config.toml
targets = ["family"]
init = "kaiming_normal"
eps = 1e-08
warmup_steps = 210
Rows from block 6 of a small image classifier, named by matrix and row number. Rows with one number belong to one channel. Each number is 500 + 50 x the weight over its row's rms, rounded and kept within 0 to 999. All counts start at 0. Numbers have three digits each. After the name is the row's rms in percent of the matrix's.
After each channel's rows are labels from the 100 images, of 14848, where the channel reaches its highest value: "place" is the part of the image that holds the peak. Only what is clearly more common there than usual is listed. The data: photos of plants, animals and fungi (iNaturalist). In brackets: how many of the 100.
# convs0: first 3x3 conv (model.blocks.6.convs.0.weight, 64x64x3x3, standardized in use, each kernel summed), inputs 0-63
# convs1: second 3x3 conv (model.blocks.6.convs.1.weight, 64x64x3x3, standardized in use, transposed, each kernel summed), outputs 0-63

convs0.7 103:533379489550445493506533528464580594512542449474428450436517542525463497528499518514464519536422524471483539523557525453564512582566571546422429517487433440470392553441573535486593461491507525
convs1.7 083:518503537466507445502575463525562479533603512436525577495487486543601527513470482469531459403436489499489512516436575434615556488583512492497479571521614499534556505519538516441386540575503529
place: centre (27)

convs0.16 114:524553578431495520457513549399572611517494467535439473434545419475519555556549574515483495467459414466524461534531502486548484448547500594548398499512503536563433508528558483461474410536427540
convs1.16 093:458572550541408433542486465501521491453421489440509455481439597430518546566520511521474478397451494582478513536499441411537508518429471553395515518501543491422590547474521520457450468560440557
place: bottom centre (29)

convs0.30 080:585563422505425504573553442448592497491503445541587488440526497614547536450488526451470502529521594572522469521460558494576483477522514549440469474534426511564461512487513444436482490432396460
convs1.30 098:521447504452500477459486540463535559510506559596556531498521447545606402397476445517527504518445546464547506513545584485626534624519508486565571548477480505441469483509489514547468600551493525
place: centre (43)

convs0.61 099:509457482532589555564461488510424468435471486487556522539513492505433492485443520516474572526569452569507604473500490447465528599564546561487413466478397516596479478505350436487485478518530496
convs1.61 086:457598554419523477554477456477487542488479432575505557569444524503395417513486509459547444501516538571440454574397573484591469522572506437445470442493490503448497392510474483534488497508477435
place: centre (31)

convs0.1 093:525486695491476436532569521547580538449473396529439487505513433515458546490467512563474527488457424455555456523514487546508543574472446520484461464409513504457534458563467549531500564545513427
convs1.1 116:456527460515493479594608426423490608470514526531448574525461480478495538428519448525514544454570453420462512514539483443564406617461499536446498470584460521498573543449476514487533425490456469
place: bottom centre (29)

convs0.28 097:597494410501536484582489582483498562512448405477490513554432505511521512523479472541446586561566486447533506474516460449553461525671473494456454464447516436534470508552583520410482548506515534
convs1.28 106:523465506484460421470595549510498516580530506528554535567441483617462434442441435501485425472503569459565479492493514487564505516549523477539528504557506442457515446491512537622636461568506426
place: centre (31)

convs0.0 112:487476554559462483535481436476478496493433531513477512564546457466631388506492500486431496466467551537481503464529444496490522505501631581421455416501524442540485603532413514563537572536478571
convs1.0 096:560444489546404533546450534439492542477455480487571571510555504483526480516432524504625532581458491449513384510532544461457529487622543461590487525526564535437553444520486548469529546421470519
place: centre (34); middle right (28)

convs0.19 113:507614541492545466513520539466453503571433491522460443492551502492565514544451502477507504458591581531416488552441480565502492454587475439532506521441460440481439473504428597404506586386516482
convs1.19 098:511496470401611473485465553388446443428558547488563580497508512494578594479481509568548531522576471470520464535487434468564537491497477449597511454551517506505554381537539452480514511503494429
place: centre (52)

convs0.11 102:498481497468446452563451584484554460512509483534513531505451568561495509427524473380448448554475513474534595510522512496478366529623544459542553457487539571442519605469426534523487462483443515
convs1.11 116:498433529563474491553601549518406447520487574530526444507534466549459586570471541506510506588489432477522405481464585561454597445539520527432446491490550484504506557465528426528413545488562454
place: centre (28); bottom centre (27)

convs0.21 089:655527517475447457516436522477578441589504485486620516504542432469539456496518534509506491411478521558493500486468474578486498504431451504532553416395526546483567466486455535536559470517403456
convs1.21 102:473609499462533600530465646458517529592535483481466498555576567529531580527499538510421551566481475447522508498602512511528519538507487514480468531509490547590505565476529537571558490446457407
place: centre (46)

convs0.36 079:547488602514458409408482481507496586470428415562499454465559511413504623561493533482531535479491441549523445446531517576571460461513495558559522500542550457508539485539485533503385513503424527
convs1.36 105:524571552496467481527479540511584511525583553476531497460487573458443499409499590458510482463452521367521515459423532488452494502524534440524495505413450594460525603431557502530569444487462589
place: centre (49)

convs0.9 102:583431448484490542559533459435548511447568546476441445536451486548573542451518556505437496570610475504532535458456466472450583484554542507377415442519479507589479524471484439483576517503495565
convs1.9 084:640539518396538492489566479443517535471470432502485468577428485507536453536515569455480511488454600443518524553511474555495537450580477544430536494483553534424507460572469476402571515433551556
place: centre (31)

convs0.57 113:503465534494422513590508511441459487461528455571567497540551489492512534471533578531500399478579492513471493580529505446437327530487510494530534539489564485392562567500470451512434547529489419
convs1.57 097:532457444606519461578472505476537556487508533495586497456603508597495552515519487493500537489397482535510510511473578446484521462563528546545442371586499389560519488538499572444467517540457465
place: centre (35)

convs0.41 105:585501454459448429446413519491558501608587481553531518387569572494568470485525466570531525478500536577554451467569543533505493571488502534513517513490529552431442427438549427453489455484555461
convs1.41 099:513537441558388469553476467504469482430504434523528411534477383533400475420458453537515566479389483502444517522575532571549531473459454494518467448538484503519480470562517508457534500563452387
place: centre (30)

convs0.33 111:529536563570462481608507493454535516433556569576422519536455551563537533479546462487365510501437510538508468553522541513488525523436573474505422514444407483448511549504444476584518494434412550
convs1.33 096:470458477462397467488477514417549554554569499605523489449492423539456529621532495416588491575469532500550575465529521516541523402515514449435442511501519483453475592476549467480525572534440502
place: centre (32)

convs0.49 084:490499534457469523491432525449470555488451418598415496501567561481422482361458555520523498527498566533497536495562497512520579503576462529534385533466569453517540423531556530533452434550435489
convs1.49 102:477499490527465503511514439555491537479528464494543484495486568573594606427480452468560464447507522529502499499485565536450487574419508540562450554608499489533513439613430471454572592481426415
place: centre (32)

convs0.43 080:529477504536498413604411477549461516433417555583538436487440441483451542465546542574446528532466546593487510509604507517460489573521496508537438484482595510459433468511454498499544593548448464
convs1.43 109:509597499608465489563486559466501603570487416510597509439487534491434436469574526482481583480455465571523532473492478499518428471546514491609489490573471486533579474463414489550548445479451543
place: centre (35)

convs0.12 095:648520532495530546530520529460468537426476454503459472498472439561481582473476520438426487483520496538523570531459418532484501443402622481462482475469479547462524515607482550553532388521499432
convs1.12 092:466455486615534512529481493457610447529498516531472545490422442435488663542568547501531534402543537479503495490439511524447549539535510501496438448483413495551455500503525530516455547625465514
place: centre (29)

convs0.54 091:574547552545476462507431522419528408532412488566504461464516547413542503457419554551549506486498515570527548486461412434483579460560583535507456433452474499489580446517518543437455583552492535
convs1.54 101:428518528537456513599464544440444492497493528390572392526592549477610538516499512420562494520568400531500458504517510509455573469418455548517504543390491489489510467514520526428495562476497519
place: centre (38)

convs0.38 116:518674454484375506472588507491572530550539491530512451493547472489499508475496581566469471509441447469508461539520468453535564480548564541492398479498485515532489497489521460405441468565405557
convs1.38 108:512493482559580461475395535589464523533462535480467521479474536479503507495456467520416530436502524536474476447553529424507473597495512497488584461449611458389438480501407520512472523573441620
place: centre (37)

convs0.55 106:609496431423468489457493543483543511444496474478510523479463414638467490532540545473501431488457449584458580495574495476478549564541551460528487468451593445520501549449443525480510527621553557
convs1.55 090:543492547519500483477565535521423428483572420427511573549489506516529530453453475499508470535516433557467444554399474592531492437535396505495515459483533617434557491601505513508444467543467598
place: centre (35)

convs0.47 085:566490476488533531418403477458528541560490457631488638495519486521589555500432499610428495501483577496536462566486452490528539484484480512469418463539393539495522465440519510479449506542446508
convs1.47 090:532509532525407491409625500548440538375540399495503486496488478527487493540513567475458534509491600396429492568561504502460488500458538532525512516459465546530517511509402568519563496448570437
place: centre (56)

convs0.22 099:507499532548452367591410517553552487448551455538448475440425544468500496457510422451524478456475578494546544571487484590639589510535527530527535484448546482559472552503485509512473506420510516
convs1.22 099:480488485467546486446386472550426553567456512473406512445502470529469467471504408491372532578385496521544494488511455471539581590505498461426483524491481456556510454486480479524505530458633512
place: centre (29)

convs0.5 086:561420506477416428571490566454553560502515542514425515489489535503486453475529531512574457444580624484638454513482437393470414492505465565468510492534475555460501487465486552470529498531420488
convs1.5 105:527561510519451698565489459464498439452531490515504545529557466573522445561537529484463566517549531449527562545507461543522494542598586537556508535586452480520505483516519560505493448594443494
place: centre (38)

convs0.37 078:571486533441519508584477511413459473443540387553534528426514522540530524485553458506556603470526425542426491558459523444490411491544524562554472493528461539472535517555435592524433552465403511
convs1.37 101:521483551518492445469526576386480517449484615586437465493480544502496374449464550462487481530605446555544491414501477498521506538488522541447534478445478540446449538514544510584464425422473571
place: centre (46)

convs0.10 109:544541447493413507446453496452552525544392460573568497473564543440552519498454502481547649426488492595437496573466442494446506475557481555476410549536468472502504505540535422533480538549483451
convs1.10 105:448505437450452483375531429532530499517430505426521440455494480496456397507513571519468493575536389468480487451504461453429474489522413568456522513443469544579515534454534578452481514512619501
place: centre (33)

convs0.39 094:635549479412560494557425495514520555471551463479555484532527456529586514502486468522591546467495446516453440481508573545437401437567392512501479544538451558489482495507558463402453493508483556
convs1.39 094:494522544541467536377503515422517523468454595483452524584504459475479450470450425553547503508499421523446534512509406553419458484480465507444624390542543478503470512544549539545605470492485476
place: centre (43)

convs0.3 092:494488495456559406455453458502500473527503592640472545532512515464444426438482514581566458530424517479499497503391524568451582565545454514502585563484470499527531561465546456548505459458429445
convs1.3 106:432562533433486533458497473607475450612534458520434540498542494445417477566494488407422496504502568459474517474559386488435516503488526586523509549481403479454441570497555570515501536518487445
place: centre (27)

convs0.45 089:546569577509490496422492506503568596499516444486468431459496514552572419458563520478521433523508446460563478541404424484495505485462578526447459489456564486466524620466521419568566524516411543
convs1.45 095:569512431544572495491416561482497479439476615507443508485603562514492478542523474569478507508576496500519542554505678495477591368548498485477504509524513478524489552485518578513467482489493463
place: centre (27)

convs0.17 110:512569516532519427478453490435483485521490466541474461561530448441461498588493443494530515516456542375519542583475531553498345576551564489552544459457543531537533438417489526509528550507394534
convs1.17 116:472453532482598449479422464535511425489447529522467512523424487397524522586455546447482443474482492466425452526506544505456473571477442435483489458379518498547592409477450523584487513462593463
place: centre (27)

convs0.2 098:493602578494424517510548533509599429473506438504452503574513490524530356473601437472572525517515478557456544426560492514486414486515482430494459467431468463566543532486459483501485501545421563
convs1.2 099:524382487542558475521589532483459492555539463476476508458475424456442538440508459573486499461455484540470479503532405538404437514451534529434489448472600493488473501572592409532491511403584470
place: centre (37)

convs0.53 104:581536509432371450512530416440518521509548546573508498517469464541494492539515523450480495427386403517568491560565592545493496532519553543503533576416447426498520494455474497578465509475491576
convs1.53 098:447486473523549436501556521528511536498527438511582513546464673496578492514567423557484485433497459588521493586504433455487448496481508516562487489539431445495601463426472479538542597464484510
place: middle right (43)

convs0.18 108:584428499517439405517553525571517606507446415531553550405522446472529501475538491470526563469474579543481511493560478466525520460465596535517543529527501406512381416474537520479488437547540458
convs1.18 101:456350524515531395429471577526580546499521531505521449468493451462538485468522548527507475577496474515472597446448495444554532491524512471469469508469485528523575429463396492552421525408549579
place: bottom centre (27)

convs0.58 120:511537571509526500478410498497507568485511484624525531470532516471488443435500437534433507408498569501564462532484540496511478508560465492490523474479448517533484539464568649346515592421517503
convs1.58 104:534588556418500486570520483447439482443457536400465509504507510504506485603559524545560379446531415536425440455510462495522518484444433521492405558491493513450493479522477488409417558544542542
place: centre (34)