Weights of a small image classifier.
Training: 10800 steps, batches of 256.
Data: 77898 training examples, 35.5 epochs.
Rows from block 6, named by matrix and row number. Rows with one number belong to one channel. Each number is 500 + 50 x the weight over the matrix's rms, rounded and kept within 0 to 999. All counts start at 0. Numbers have three digits each.
# convs0: first 3x3 conv (model.blocks.6.convs.0.weight, 64x64x3x3, standardized in use), inputs 49-55, a 3x3 kernel for each
# convs1: second 3x3 conv (model.blocks.6.convs.1.weight, 64x64x3x3, standardized in use, transposed), outputs 49-55, a 3x3 kernel for each
convs0.0:514479425582482480546552443501523439522497558463563527448386493437446505572509484507462480524548560581469523453481513504493488525426561522522566551526546549578536522450447438488652574528523
convs0.1:480523491459432427457452490405413540530592513468576503512505424585501493483434575550438552435463501511447464554490474521482490514529553516449488496507464503486458513567521540578453539472517
convs0.2:497449475530444498434546396625486474498442503470445448394506471482555519498457496497502537514462591519577520569504559581521471411526500576493558519492476523498473457459558496473426528521533
convs0.3:545451460572477485501477481460553542478493487520418453512449527560490530517467445533585546578473459500415494604519527532529495486463441486518418480522598650518501494465445490494569457497479
convs0.4:527579515434535552620622540339473469505520428475406467493508496448423480549560574418532551577465526515531505483575521445504477533463493534536474520505556481492433436493467443488504482499446
convs0.5:511474602522453610528456444522499523524510459454467468506597522491522407549552514543558482490438428485438521450418566459485493529545560492469505507505470513482519441537535386489490449536534
convs0.6:480535461491504513479554525452439398458507556508416477392485474589540544493531540478520482520491574553609491516497541482476517529527536602586597559566483545566545525481506541546558563437486
convs0.7:471542434517498420488519562407533536464480463435437507455409461524442462552541441425426483486409467618570508408479434486490374506433505443479470525546508560607550450428537492462472531414505
convs0.8:556538556476476523429541472529526467524513460461445478553491509467491507476526524479554564561543473502496485467444518525499450489450440563524545492511434494573469633451449574517556494505505
convs0.9:462495504511533462590511497421480485411538519515553503461493520520513534424503558497559541547547480511557572457477498520465403555554498502455491505541544487539520472552483441447510450549494
convs0.10:548467501571551514439477565545438521463515533428442497507547461456510542486418467522510562537467472453458526475504461472561525464535519516539527481547448485515459555561575462478426501544548
convs0.11:472575527483485531462465456603466538550487445528461559550506578567637483484455486480519485501425507511388481519508461510566510491409594533526543527583561502498595440452454589494541529361532
convs0.12:478439482557482471541483465501474462532563450500460491534559526547511552457472496480521487474459531488473463580491490531475510493493516577483556512500454509497460593615623473517528492461547
convs0.13:434412446399451537555564552516450629518464527532565582544458509423542561459541507497486449560480520522622491566479522590469471459549555493579558470547507498564423492463474464471540548446480
convs0.14:429463536483443453425504446421545557443497492434497572536532431419562505437583471497483563529523420513467418561512394582507618452484509429510580498508549627638573475476527438502470435500419
convs0.15:528496456575505522566508518511535557337491469481417530627558339530476462512402454521469516527401464409442489543417417507452473525454440474441430583495488453473549443417577576547455438548527
convs0.16:500482467494511562434583514466422532545470585397580515537541521460591562480425522554482513532523470543595534492437513512533500408414429589473589485414574512475418577432583533520507483451523
convs0.17:528546510436452453492458461508585536497476566465526504501565591525529498494496416450568496523533581463455569544500510521508594488419542531474567428425416462488474409400430477415456537557506
convs0.18:507483476495521544479538559600529502489487484499453462560390461484464466482391455467542540377496535532549507476370467397531507378488450478428437453516559418445456562485486518509457440405544
convs0.19:522386434523477480456464529422524460468525440534501470524465455414438442493470568480425461506463548554491499447577497457397500543437408455478473588467386568489491556497490464522513414522538
convs0.20:484508523470454534505565569452540488480512420391507505513424485440564610443444462586565514504558463572470512622551534482534476438428549471475484516464484477492485465461503499483551531518525
convs0.21:557496397578416458387416472489479466466598514462593511559575499487412567517516507569492491395509488487530488516606610511460540551477433558399484488532449516531438450612531542546466397416498
convs0.22:501416491491490469526474464481629556505524441488530503555493520491467467497432518592537593509467501441488570519479445491419473498536545491541496495526556494486590511481527503491465431518583
convs0.23:503448473426476514568588498587518517431443463515567485424416478428522593502467616484524466537535495487556441530447532606452467468566476439490535537593557487445427521467456456504497411597576
convs0.24:555601537604546499471464492533490467449514471497500458526477516466530444459453473472558525518519520518581462453537482439437543454461496454465503561606502601516454481409453437462598475487622
convs0.25:636508494462565612549404458519479476522484438589594591491545529425502440578504569570453399432411435441548562392497442439542534601502597520572465512506528440465438486497588439463457561532542
convs0.26:431509428556472510452543503374537578551531477426499488455475576491476452622506404485525466439461538483504493534435429583535497533612593477683465497534363598527539538536450380513497538573545
convs0.27:602570568505542528565528497542524533538459511472508459511498418498460535636582614464503518493533473535536486561471489474497485431442605518541546512510513570556624576595451475453529470510541
convs0.28:441509409451458491504508553565451477470494524527557487546392542532401458500434484464457625501466523520488567498539429463447546460527492589481372535493487551547470463477572578533506542605394
convs0.29:445455457574589509561518460417484422541485460477519390439512510502508413416481527560519463588481533453537414490506461453519393552439499530419488480469399424451474424514538479486451552503560
convs0.30:526472494470459576573528495465432450518543461498466464618521499453570470406584409485486502485549492601530543514502482512499458440504481499523544457500553481451525542492500471464585479436495
convs0.31:543466500510471451482492503483447558506460470465529487545536584543527509494470452606428580551508524472433546576597556455505606441453428462489420492455449492484509591562534546561526423456432
convs0.32:476482542476553400452485567539488554519471514499527525516426507469444597361483526563413641474564473535573398459544543481423556520474430440504509436500591489509373506436498540480478579533514
convs0.33:488489460475495520457442461521423450434448394536463476497521465431504527465479544506509566434444466481484415497504414549544530514537450653556554493467479446484554508480600446597451553434447
convs0.34:538571500493519552399504481415572530463503463427450505483442570502476454545543384465433521524446469531509541395477483513521483490450501442445524485489484462525429443547482613463515482497519
convs0.35:507567465530604542429534528497487543549513484496381442425459536430547472528513487453483588485418446467497463425518432444484462544508561547585459415462487438511522515398391535498549675521530
convs0.36:468605602442537412499509540571487516521473438563538528546524464457381486485509532549524508446549530509458451532557539507535446473484532468507526573427504520530405448487578592424448579560489
convs0.37:479542497503457512545526515513478561480469552451439451478567518588487430534556447471473585488449530579431419520507529513525424517514543524479486600473460507536481446547536503504508506613485
convs0.38:539541467548494529405507461478509494504463543462512477613642469467512489488434445470610493521542500493529467516558477468511572437438480547532457522512487504457470543496508544455437539473459
convs0.39:482491570475493537469589518469515502457477477515473456611531530608433504455457559524470413506572537439478523466514528505518526459461464455468473498509551528491509497553385634477448490513527
convs0.40:567503441621467437517466485533516527468477463450414548510504460419423468626498498518421446554506509521403544560633480530487514377444476534523563490497426535491527552528607434449465458483553
convs0.41:542511466534489434497524466600558495544491474493473476434528540516505606548476534540446554425445473472525371500431464468568392547479444446527433521403495419454539417471497497463505459461510
convs0.42:535537433470485561533420541455558435467505529500491526521464401456395518548472488496563522443482453446460502534433486444473499562546504543598528475482483489490495536544524439536469514535560
convs0.43:514511374539509521486549450596511556535600563477435484593512579516514418537424435524488498566491440531413439525492453465488417487496496493482504470535447533439508525495541499504542482445499
convs0.44:513583492539625525482527503573445452489411507562561538472518499466452514522442401534538591474512527467486466504420462530516581542518528529513502532398430470465502624567531470587604518543420
convs0.45:593562496520452386355506495589566559504542457521491467552561508495421464530515411482459457526506429581452503546496570561525529411451484477588572536582559535564454547520511454375425538537487
convs0.46:530487477521559482564508593484474454463493425503469402494527503482468470518438545477536493522547496517589475498531504515456470446453530456483495474497494514551489525492573599547531539442433
convs0.47:522584526502472503526503476456542444520455418435432485500433477519585416522550612409500547521522517536490444481563512479478515443574517478414543497448507505448559437433353498621515498481488
convs0.48:377526376518427589484549477441523426471539488413537552554641565490486487573443523544486488566453535532446509534523517494468602554494508505472579537497437492464486557594576470501544490434528
convs0.49:565350579428498499450487546451632529562516441603436530420527512452521554436471472581572507525426568462390517435586568520498463515519513545500417490443484447460492528566510551512468439523492
convs0.50:500513529479483444557464470572484454527522382532559477578511565507487403536510444368540538438456348433527495603552533515561440579638572502502540445454526483485513535571513524606593415413566
convs0.51:454467395488510492595520548544441523484475481450559574464424497445541597586528514482525448546470471442452518496480561571574491549542516503476484489542556535507566475461533544422612525485469
convs0.52:517548479478558567493507578457555491613391366617417456443549490488545656465588472596567557430536408484472437530520509425505385598625527470480449523514461512548497488477481487517463503521573
convs0.53:511405547411462520438429479408482548436451509511466499478514560475462445455470378525488465414503504479554562499541562456506479483531515395535483497454526593495500465497466440441419598505508
convs0.54:524550484458430410484476534445573541443462524524431474435506611464525488485508477476543567484413492467473553573557574509477533422546557488439574544489428512481374422564558517513453423575529
convs0.55:561554557478429417389424515468523575601577568510487529525461421515500505455453464411408542517536535524530569491529516569477466466517472517546606536481528472519474484451512457405514527454509
convs0.56:542444459544513481512516494410487524513459493521517570458485457430493488560624534608478527589535434503389395463449506627543469537483532481452470520561550497438549448491514492577529492460415
convs0.57:520448491437529533477539481502510498568509482569575532497463512401562539577451441434459531415459459495446384597500439629552498489554482480547499519535547484603544461477478500490478469563583
convs0.58:527450430577507454501436530482451543437498426507497448569482484546525538470475478422482538558494559542469571564533490509504534477334489557464513554481496522572499433460441501540516496499466
convs0.59:503486445540583512544579533489567500523540536478530545528479528538501561485510447524566529544546456484510496453400530438423459565493451541549440399482471456519549493543526495491561565566459
convs0.60:564480477501512459473459445451489429549515553495416534488473440522471532544419477576496513464531471514503515582511554472470504469385538505551515465489531523500547371619588437507563504437556
convs0.61:526569477464473514496434473523445466422450417477449501477505461529538541458533513650531573474512491549516529495518568425514507410493499489430566419508483486571473463476518486440433647493560
convs0.62:461470417541546544515475514614655551447484484505477429444403496692548497540584489515492551485561588513472488554501506533514515537535537578522574420516512496515457500477485523449571525550478
convs0.63:425543436465600420516477556462445510478467533516557620527515479493489587564591518506468554471546429393455527460455529553426533635500518512447555500522509343574552624449531577425443571543601
convs1.0:563483491480524541522457522475452592557508514464562582487458486536500528589517509563536486463422550424476380534414497569597478483557540511474454528421512435454533493474542586606451448534432
convs1.1:557611476485560502574563494543525401532574465488362455486513484483533476494604507523521408511548543474466497576651500580536544478415502491525540503576562498498473435513383510524487451526474
convs1.2:524341511436551475568449555543538491563491552551525576463514491589502475462516465562500511561495537471370452485462505438412528556502524528464528466472468544523511599506495522549539501545480
convs1.3:545512454516489472559437450441469477459480405425472530385562468580508426486504506456407487509493523527476459486546483458444474477447477458551519574593548535462508510462434624571528418482462
convs1.4:463483476453403448455494447519615503525548547520466565524572566470430552436496533464526491472473510498471596445421492470428426450572467545603505448538481507526544505525575439552508495459490
convs1.5:479512444556501578578605549460470449527466482476510492468358550521536492390570543470540505512553522504534429535466598510457439527493491400517495443576518383623485468407536585537455532552485
convs1.6:435510557465549509486419511498523522474486453443455522485530506443431529497581534533548532496515549447434491484506539460485492422378453509571523465535487399481522519547501484556519563500518
convs1.7:487465540511493436582567476589513550572574530496505486529520540581435494482517398528529501481539519506528464469486530574461577508527525471415504495540556547461524524412469556482473604516517
convs1.8:432552513452559570475555477436463445392420400519467497442636456494476530526446485497558418505484521497521510550414471463426525477509507548528518528524604373473489444570500511474525489533418
convs1.9:485555489467548537437472462581460506565542469512517497501510487474422547523554578540506429491521473396454480405498508597526527444501512475468516541507499484468432559506551529489401528546593
convs1.10:528497405426538484501473449507414531508462548476471478519542479487515598468477569546531557552510642470491480391573524513488495527477565576517542492567470462506486446432470468526511422556508
convs1.11:481460507500471421525535559470555521496504591475535544458458522475590408554544428390465576453535515535502544493632513507462491503448473559603514478503515526487538539478439493568515464375495
convs1.12:537512452459484513522586385456433503548499459418488431501481495536523549466481455563487590539422498517542499461477433506453588468481495389485476486598535523591416539461502556519452572444466
convs1.13:523535566530500475534477489535521494487498545529561566481529463474480411490515442504529456408570517517421495531421479537542524508429603400540449481481417467571605568582532458522442467523505
convs1.14:581460425452507523531494569507568570535521635446580469497460579493528517443499468528510493460590440546518445559539523529488582526465626448468558508472590488494429471506535544565484479591375
convs1.15:519427529452422488504522437482509433501547558415444503424492487583443560484613555420442532569443425563518489464548495545514438495463504525529447468549586498491491474520476499500513461450456
convs1.16:592473536402578505442425552444570546484454543475555562530512564495516445467487454471537529435456428372560469395551516666518520586478551538490474503633459505559485510568559461510417498449447
convs1.17:433367435532449489395509422485437456500536567553487547433496579528577485392428574502541539511537563509528450465575528571592590437502597427461451458505428447511459494523441433547497478457540
convs1.18:411463468541500453512537509538428506468493500581527409495530567529483533527414515455542556566540500487505426526547588529505574508536438514415499493432430522476478458494519483485558448427504
convs1.19:514582525498551439568454535535520588497409550479498479419463555517496519480510559439510543527518492510466513597525528553485462503523501366469483402475518387503508530516515484556487441561531
convs1.20:531501513501448482511483461568498588434472505497515545607507519555432501459515348509560460503452443478497534453461461492473467432446433470450536463545577483466533488420527443538515534498459
convs1.21:517516494479611474555437448505531504497468460429580495490569417511426588532582543615510475475597542582476533440511553431462444594612471536581351497601581491540542484441384554520476536464561
convs1.22:557593435493482464455456533605480456543473471472443494523438566442520418468544437483579488540518597501471509468490494516550473546518478476442501551506473429460510495503495518504485440550464
convs1.23:516493463494474531498483565471466533525479500543422450597575497531524490461607544571524481468439476487562512436493456544579422597539488564575519541556534563460424382439506518575474583460436
convs1.24:558501458474464415498462561566497542539614458532513476471435421452530541500436481555434492543418560578550570422561521585433525443496515484491468538484395453445546486475420445519540478536468
convs1.25:547550446544516572544552501523448531503517466512459510604510450507445388542430451567532490459471471515489442477524586532559495515523486413486416501545490533491550533492474398448519483452453
convs1.26:546422504582533499533458449454618397523442504519546478427517460482445584464521527425559475565511514454517492492454581401465511463567500472530547438383475556551457574504591518515528447532570
convs1.27:465450428461452482592495401450547461575521477496470445533541589588518467450519476471443499542503441441563531493429514482499460543491519442478471501489544360457510532444522438554403438439487
convs1.28:524460471610568506551469544468543513458473524517530497499494470477476463541381495574419475532412461494473507500507480475494651431462554475414511517488518411474501395505553441523460485573534
convs1.29:514446472527519471515516521457441493487538449531527512478485459588575494472599489491557424541535551481456486515568500525488473556503518437498495427449490505483472510451487480545467442618399
convs1.30:449561496505572495455441452518529426560475435425559506586475604549420483414514471461515536544472539439378422472492450475498484532547448452509472578458470457513533595505549411466582440522461
convs1.31:497591448524388489505629544555528459498504502470504484523481509386507476425405431585425504464483437462591536473440542562548557509553445442496502521525472499387523422562590546584527435526434
convs1.32:592537453481409523553514459528485581383502480543411546565434415560549517575523524501522530483583495374539470545492442472508535478576486494465513501519469533505453451568585436480450473554620
convs1.33:514496558549564464441407509520487495562588501484529396485576453527477577428500424476511523451498472448505467441507574477497528502469427623512508550566519476517523519543447553473487441456503
convs1.34:515497485498563424510487511560536562405525521455492467524496454471492520471440515449528630510712577473532556474512506568466470440521540483535376460568492542525465512533500449412473491446496
convs1.35:511520422491522421538516495445509492501554552411578515457457451500514508491578531437518509464595453469457506500537507542459508463475567535569498487453482513571499496496426555494453487507557
convs1.36:524462425469478484492421443411503481509499489478522433530509532533499587585529524481508482409538465428578471569488525497470501440591505465481510562650539535562555486509544517470386509381460
convs1.37:489380449518530428545486488519459534499462509441462540490549486544567415607460519495485467450419460558477507531473468431543411476552444490531546455539579523520446501600521459559461542515391
convs1.38:502434424454547424547502483550579479517619532527626472519531559421443534483427431396475537451439481438437445448482445439484445523511501483601543491470516389436498525469543498534519382501534
convs1.39:570495533477514561517460505586525488549479535514454503449490639448580481495382467482491571479499473479534501555501424590484493497423441553423456609463589449531462582513493472521445459575576
convs1.40:562492556493592520436519527422479542541439477368470387514523535629463508480534539649519487425375513499541557521499534481480481501524412454495472531501500554600529523538499515537612553513464
convs1.41:609464455473510496569573476405609501437474595474500454551421450508536464564477537475561469506541533515523441488440561468461502491504519549466485471472530478460489569551567515566383579538434
convs1.42:537511399502556468537524567471552525447444470590541511453492455357446437537514461487424475508542472560503526520453583461527528459413522552433521479505504550542471444501486498500536466591464
convs1.43:651440463578583421606536486416503488533457520467488523598437497531518420521524405503580525530505531504499443526609462537578450571484568362515509469495559526447522362493501531550512558503354
convs1.44:477447453494520529514467496519450524492547517565437494440457469491586583458450457501510486445502525372525377478458465418455493548515503518464593499543458539491609525461457541420485511566534
convs1.45:485503425487494527478657521530513482455521489515499538501540376464515532552500450408537480509490543558527524368520481542507471487542549490460445488608524546549555493520556562534433426522407
convs1.46:525416430535518428447399412592529536490501543552446561466518488472399433552508488496592477539602526485433464462480509562535485567469566475455517476515499402405441415408408552530475507525435
convs1.47:539497518473578417496428431430509571438416515505537476495534607569502494429450559487549525526504501536424538601423580472500443556482494505595477481596488481442469427462414438524541601523598
convs1.48:577448478441505522464472534463475456531534530532556598522482474536456471529515415431501532544495547485546478440498441604566653497502413432508466500450413491481525528587425518526514532558492
convs1.49:583534555581494528520513558506533457513405521501570491439497486584521534462472467541538511528492572434540456498438628456484542461445591475394468525563482506470409611522545575538548546480521
convs1.50:501481513476541464430596497497423510534439499445481484544459521548501485543526479388491473547479502533474470577540516435475463377446527498563427462488458585457481513444405522543532526475524
convs1.51:515580445383595556430504496524501482515522505486536472536456413524462526549553522544470557463459504482492509475440471532587532570486542486605460507569510555435523505448491491537410513463543
convs1.52:564619496402482520520583391557598456502489471517602479533448541495481515554445518421527509478484422437464552393557465485507496551494460558588510495524562523542482480427437524513525567425484
convs1.53:543473411544561567529470529512463486578528375471408453452423377533406566542457564390456473560603518483507495474589473557599497567556521495537419515515448544446460518513531487539473374405417
convs1.54:446441506443425421504475469618491469516441437492459546494567477440583398479496528476482469484502496471531554423534526525464513504475571469491494427476470568539456532441531459540497472542532
convs1.55:493515493557434505443491517493508460579547518602446448540524602504531555518487589425525456440463530423537503458473616596548543535521379467555504505509560435476463515588536504470534508622524
convs1.56:518532473537526539499549489473471488526524486444601487544580591512546539413464470495497413490502507562515547490472511457423486481513467488587450553458557500537617534498473471502395457405517
convs1.57:530515615440562515541473588472479417543471544586521462506406520465376480462436491519552584621534496467475445498565481487537515500474502525509420522516479585474433515545472539445604434542525
convs1.58:457547373553414555597485488471449582466530527423539489563604466471480526474505457473438459498552589426422471548491496564442471433518513469594532445585459441452449499513499545493490510463564
convs1.59:561534403523453564450528451435485559526481408503513459420635416449554528513483477471435517449488497504467590480581496499407468529439422485587499498444529503523467430571556582508475420485476
convs1.60:536551492537534486494471552561561523485520443501536471518518485492530501536550577508580488591568448549497571504485478531476420519445472516516515482571584481513497461559502454527523549432457
convs1.61:539524487447442480520513530503499506477530514532424487561501487477498481564418522403466563569486480414518451537546463502515474432521501429522457464493447437433509447553527458501469467614492
convs1.62:461470490554530429594546548436512536509456422505535475440624486588523467530496487522584552453525528435509451471439435478418497476576505494549443500499505465555448441474432568495416553570494
convs1.63:496521500469387510444479510570447438545517473493452520457414550547502566513426570454451502453532482386559572485501493508503462524435560446586614474506486552546572461615493456544482529476575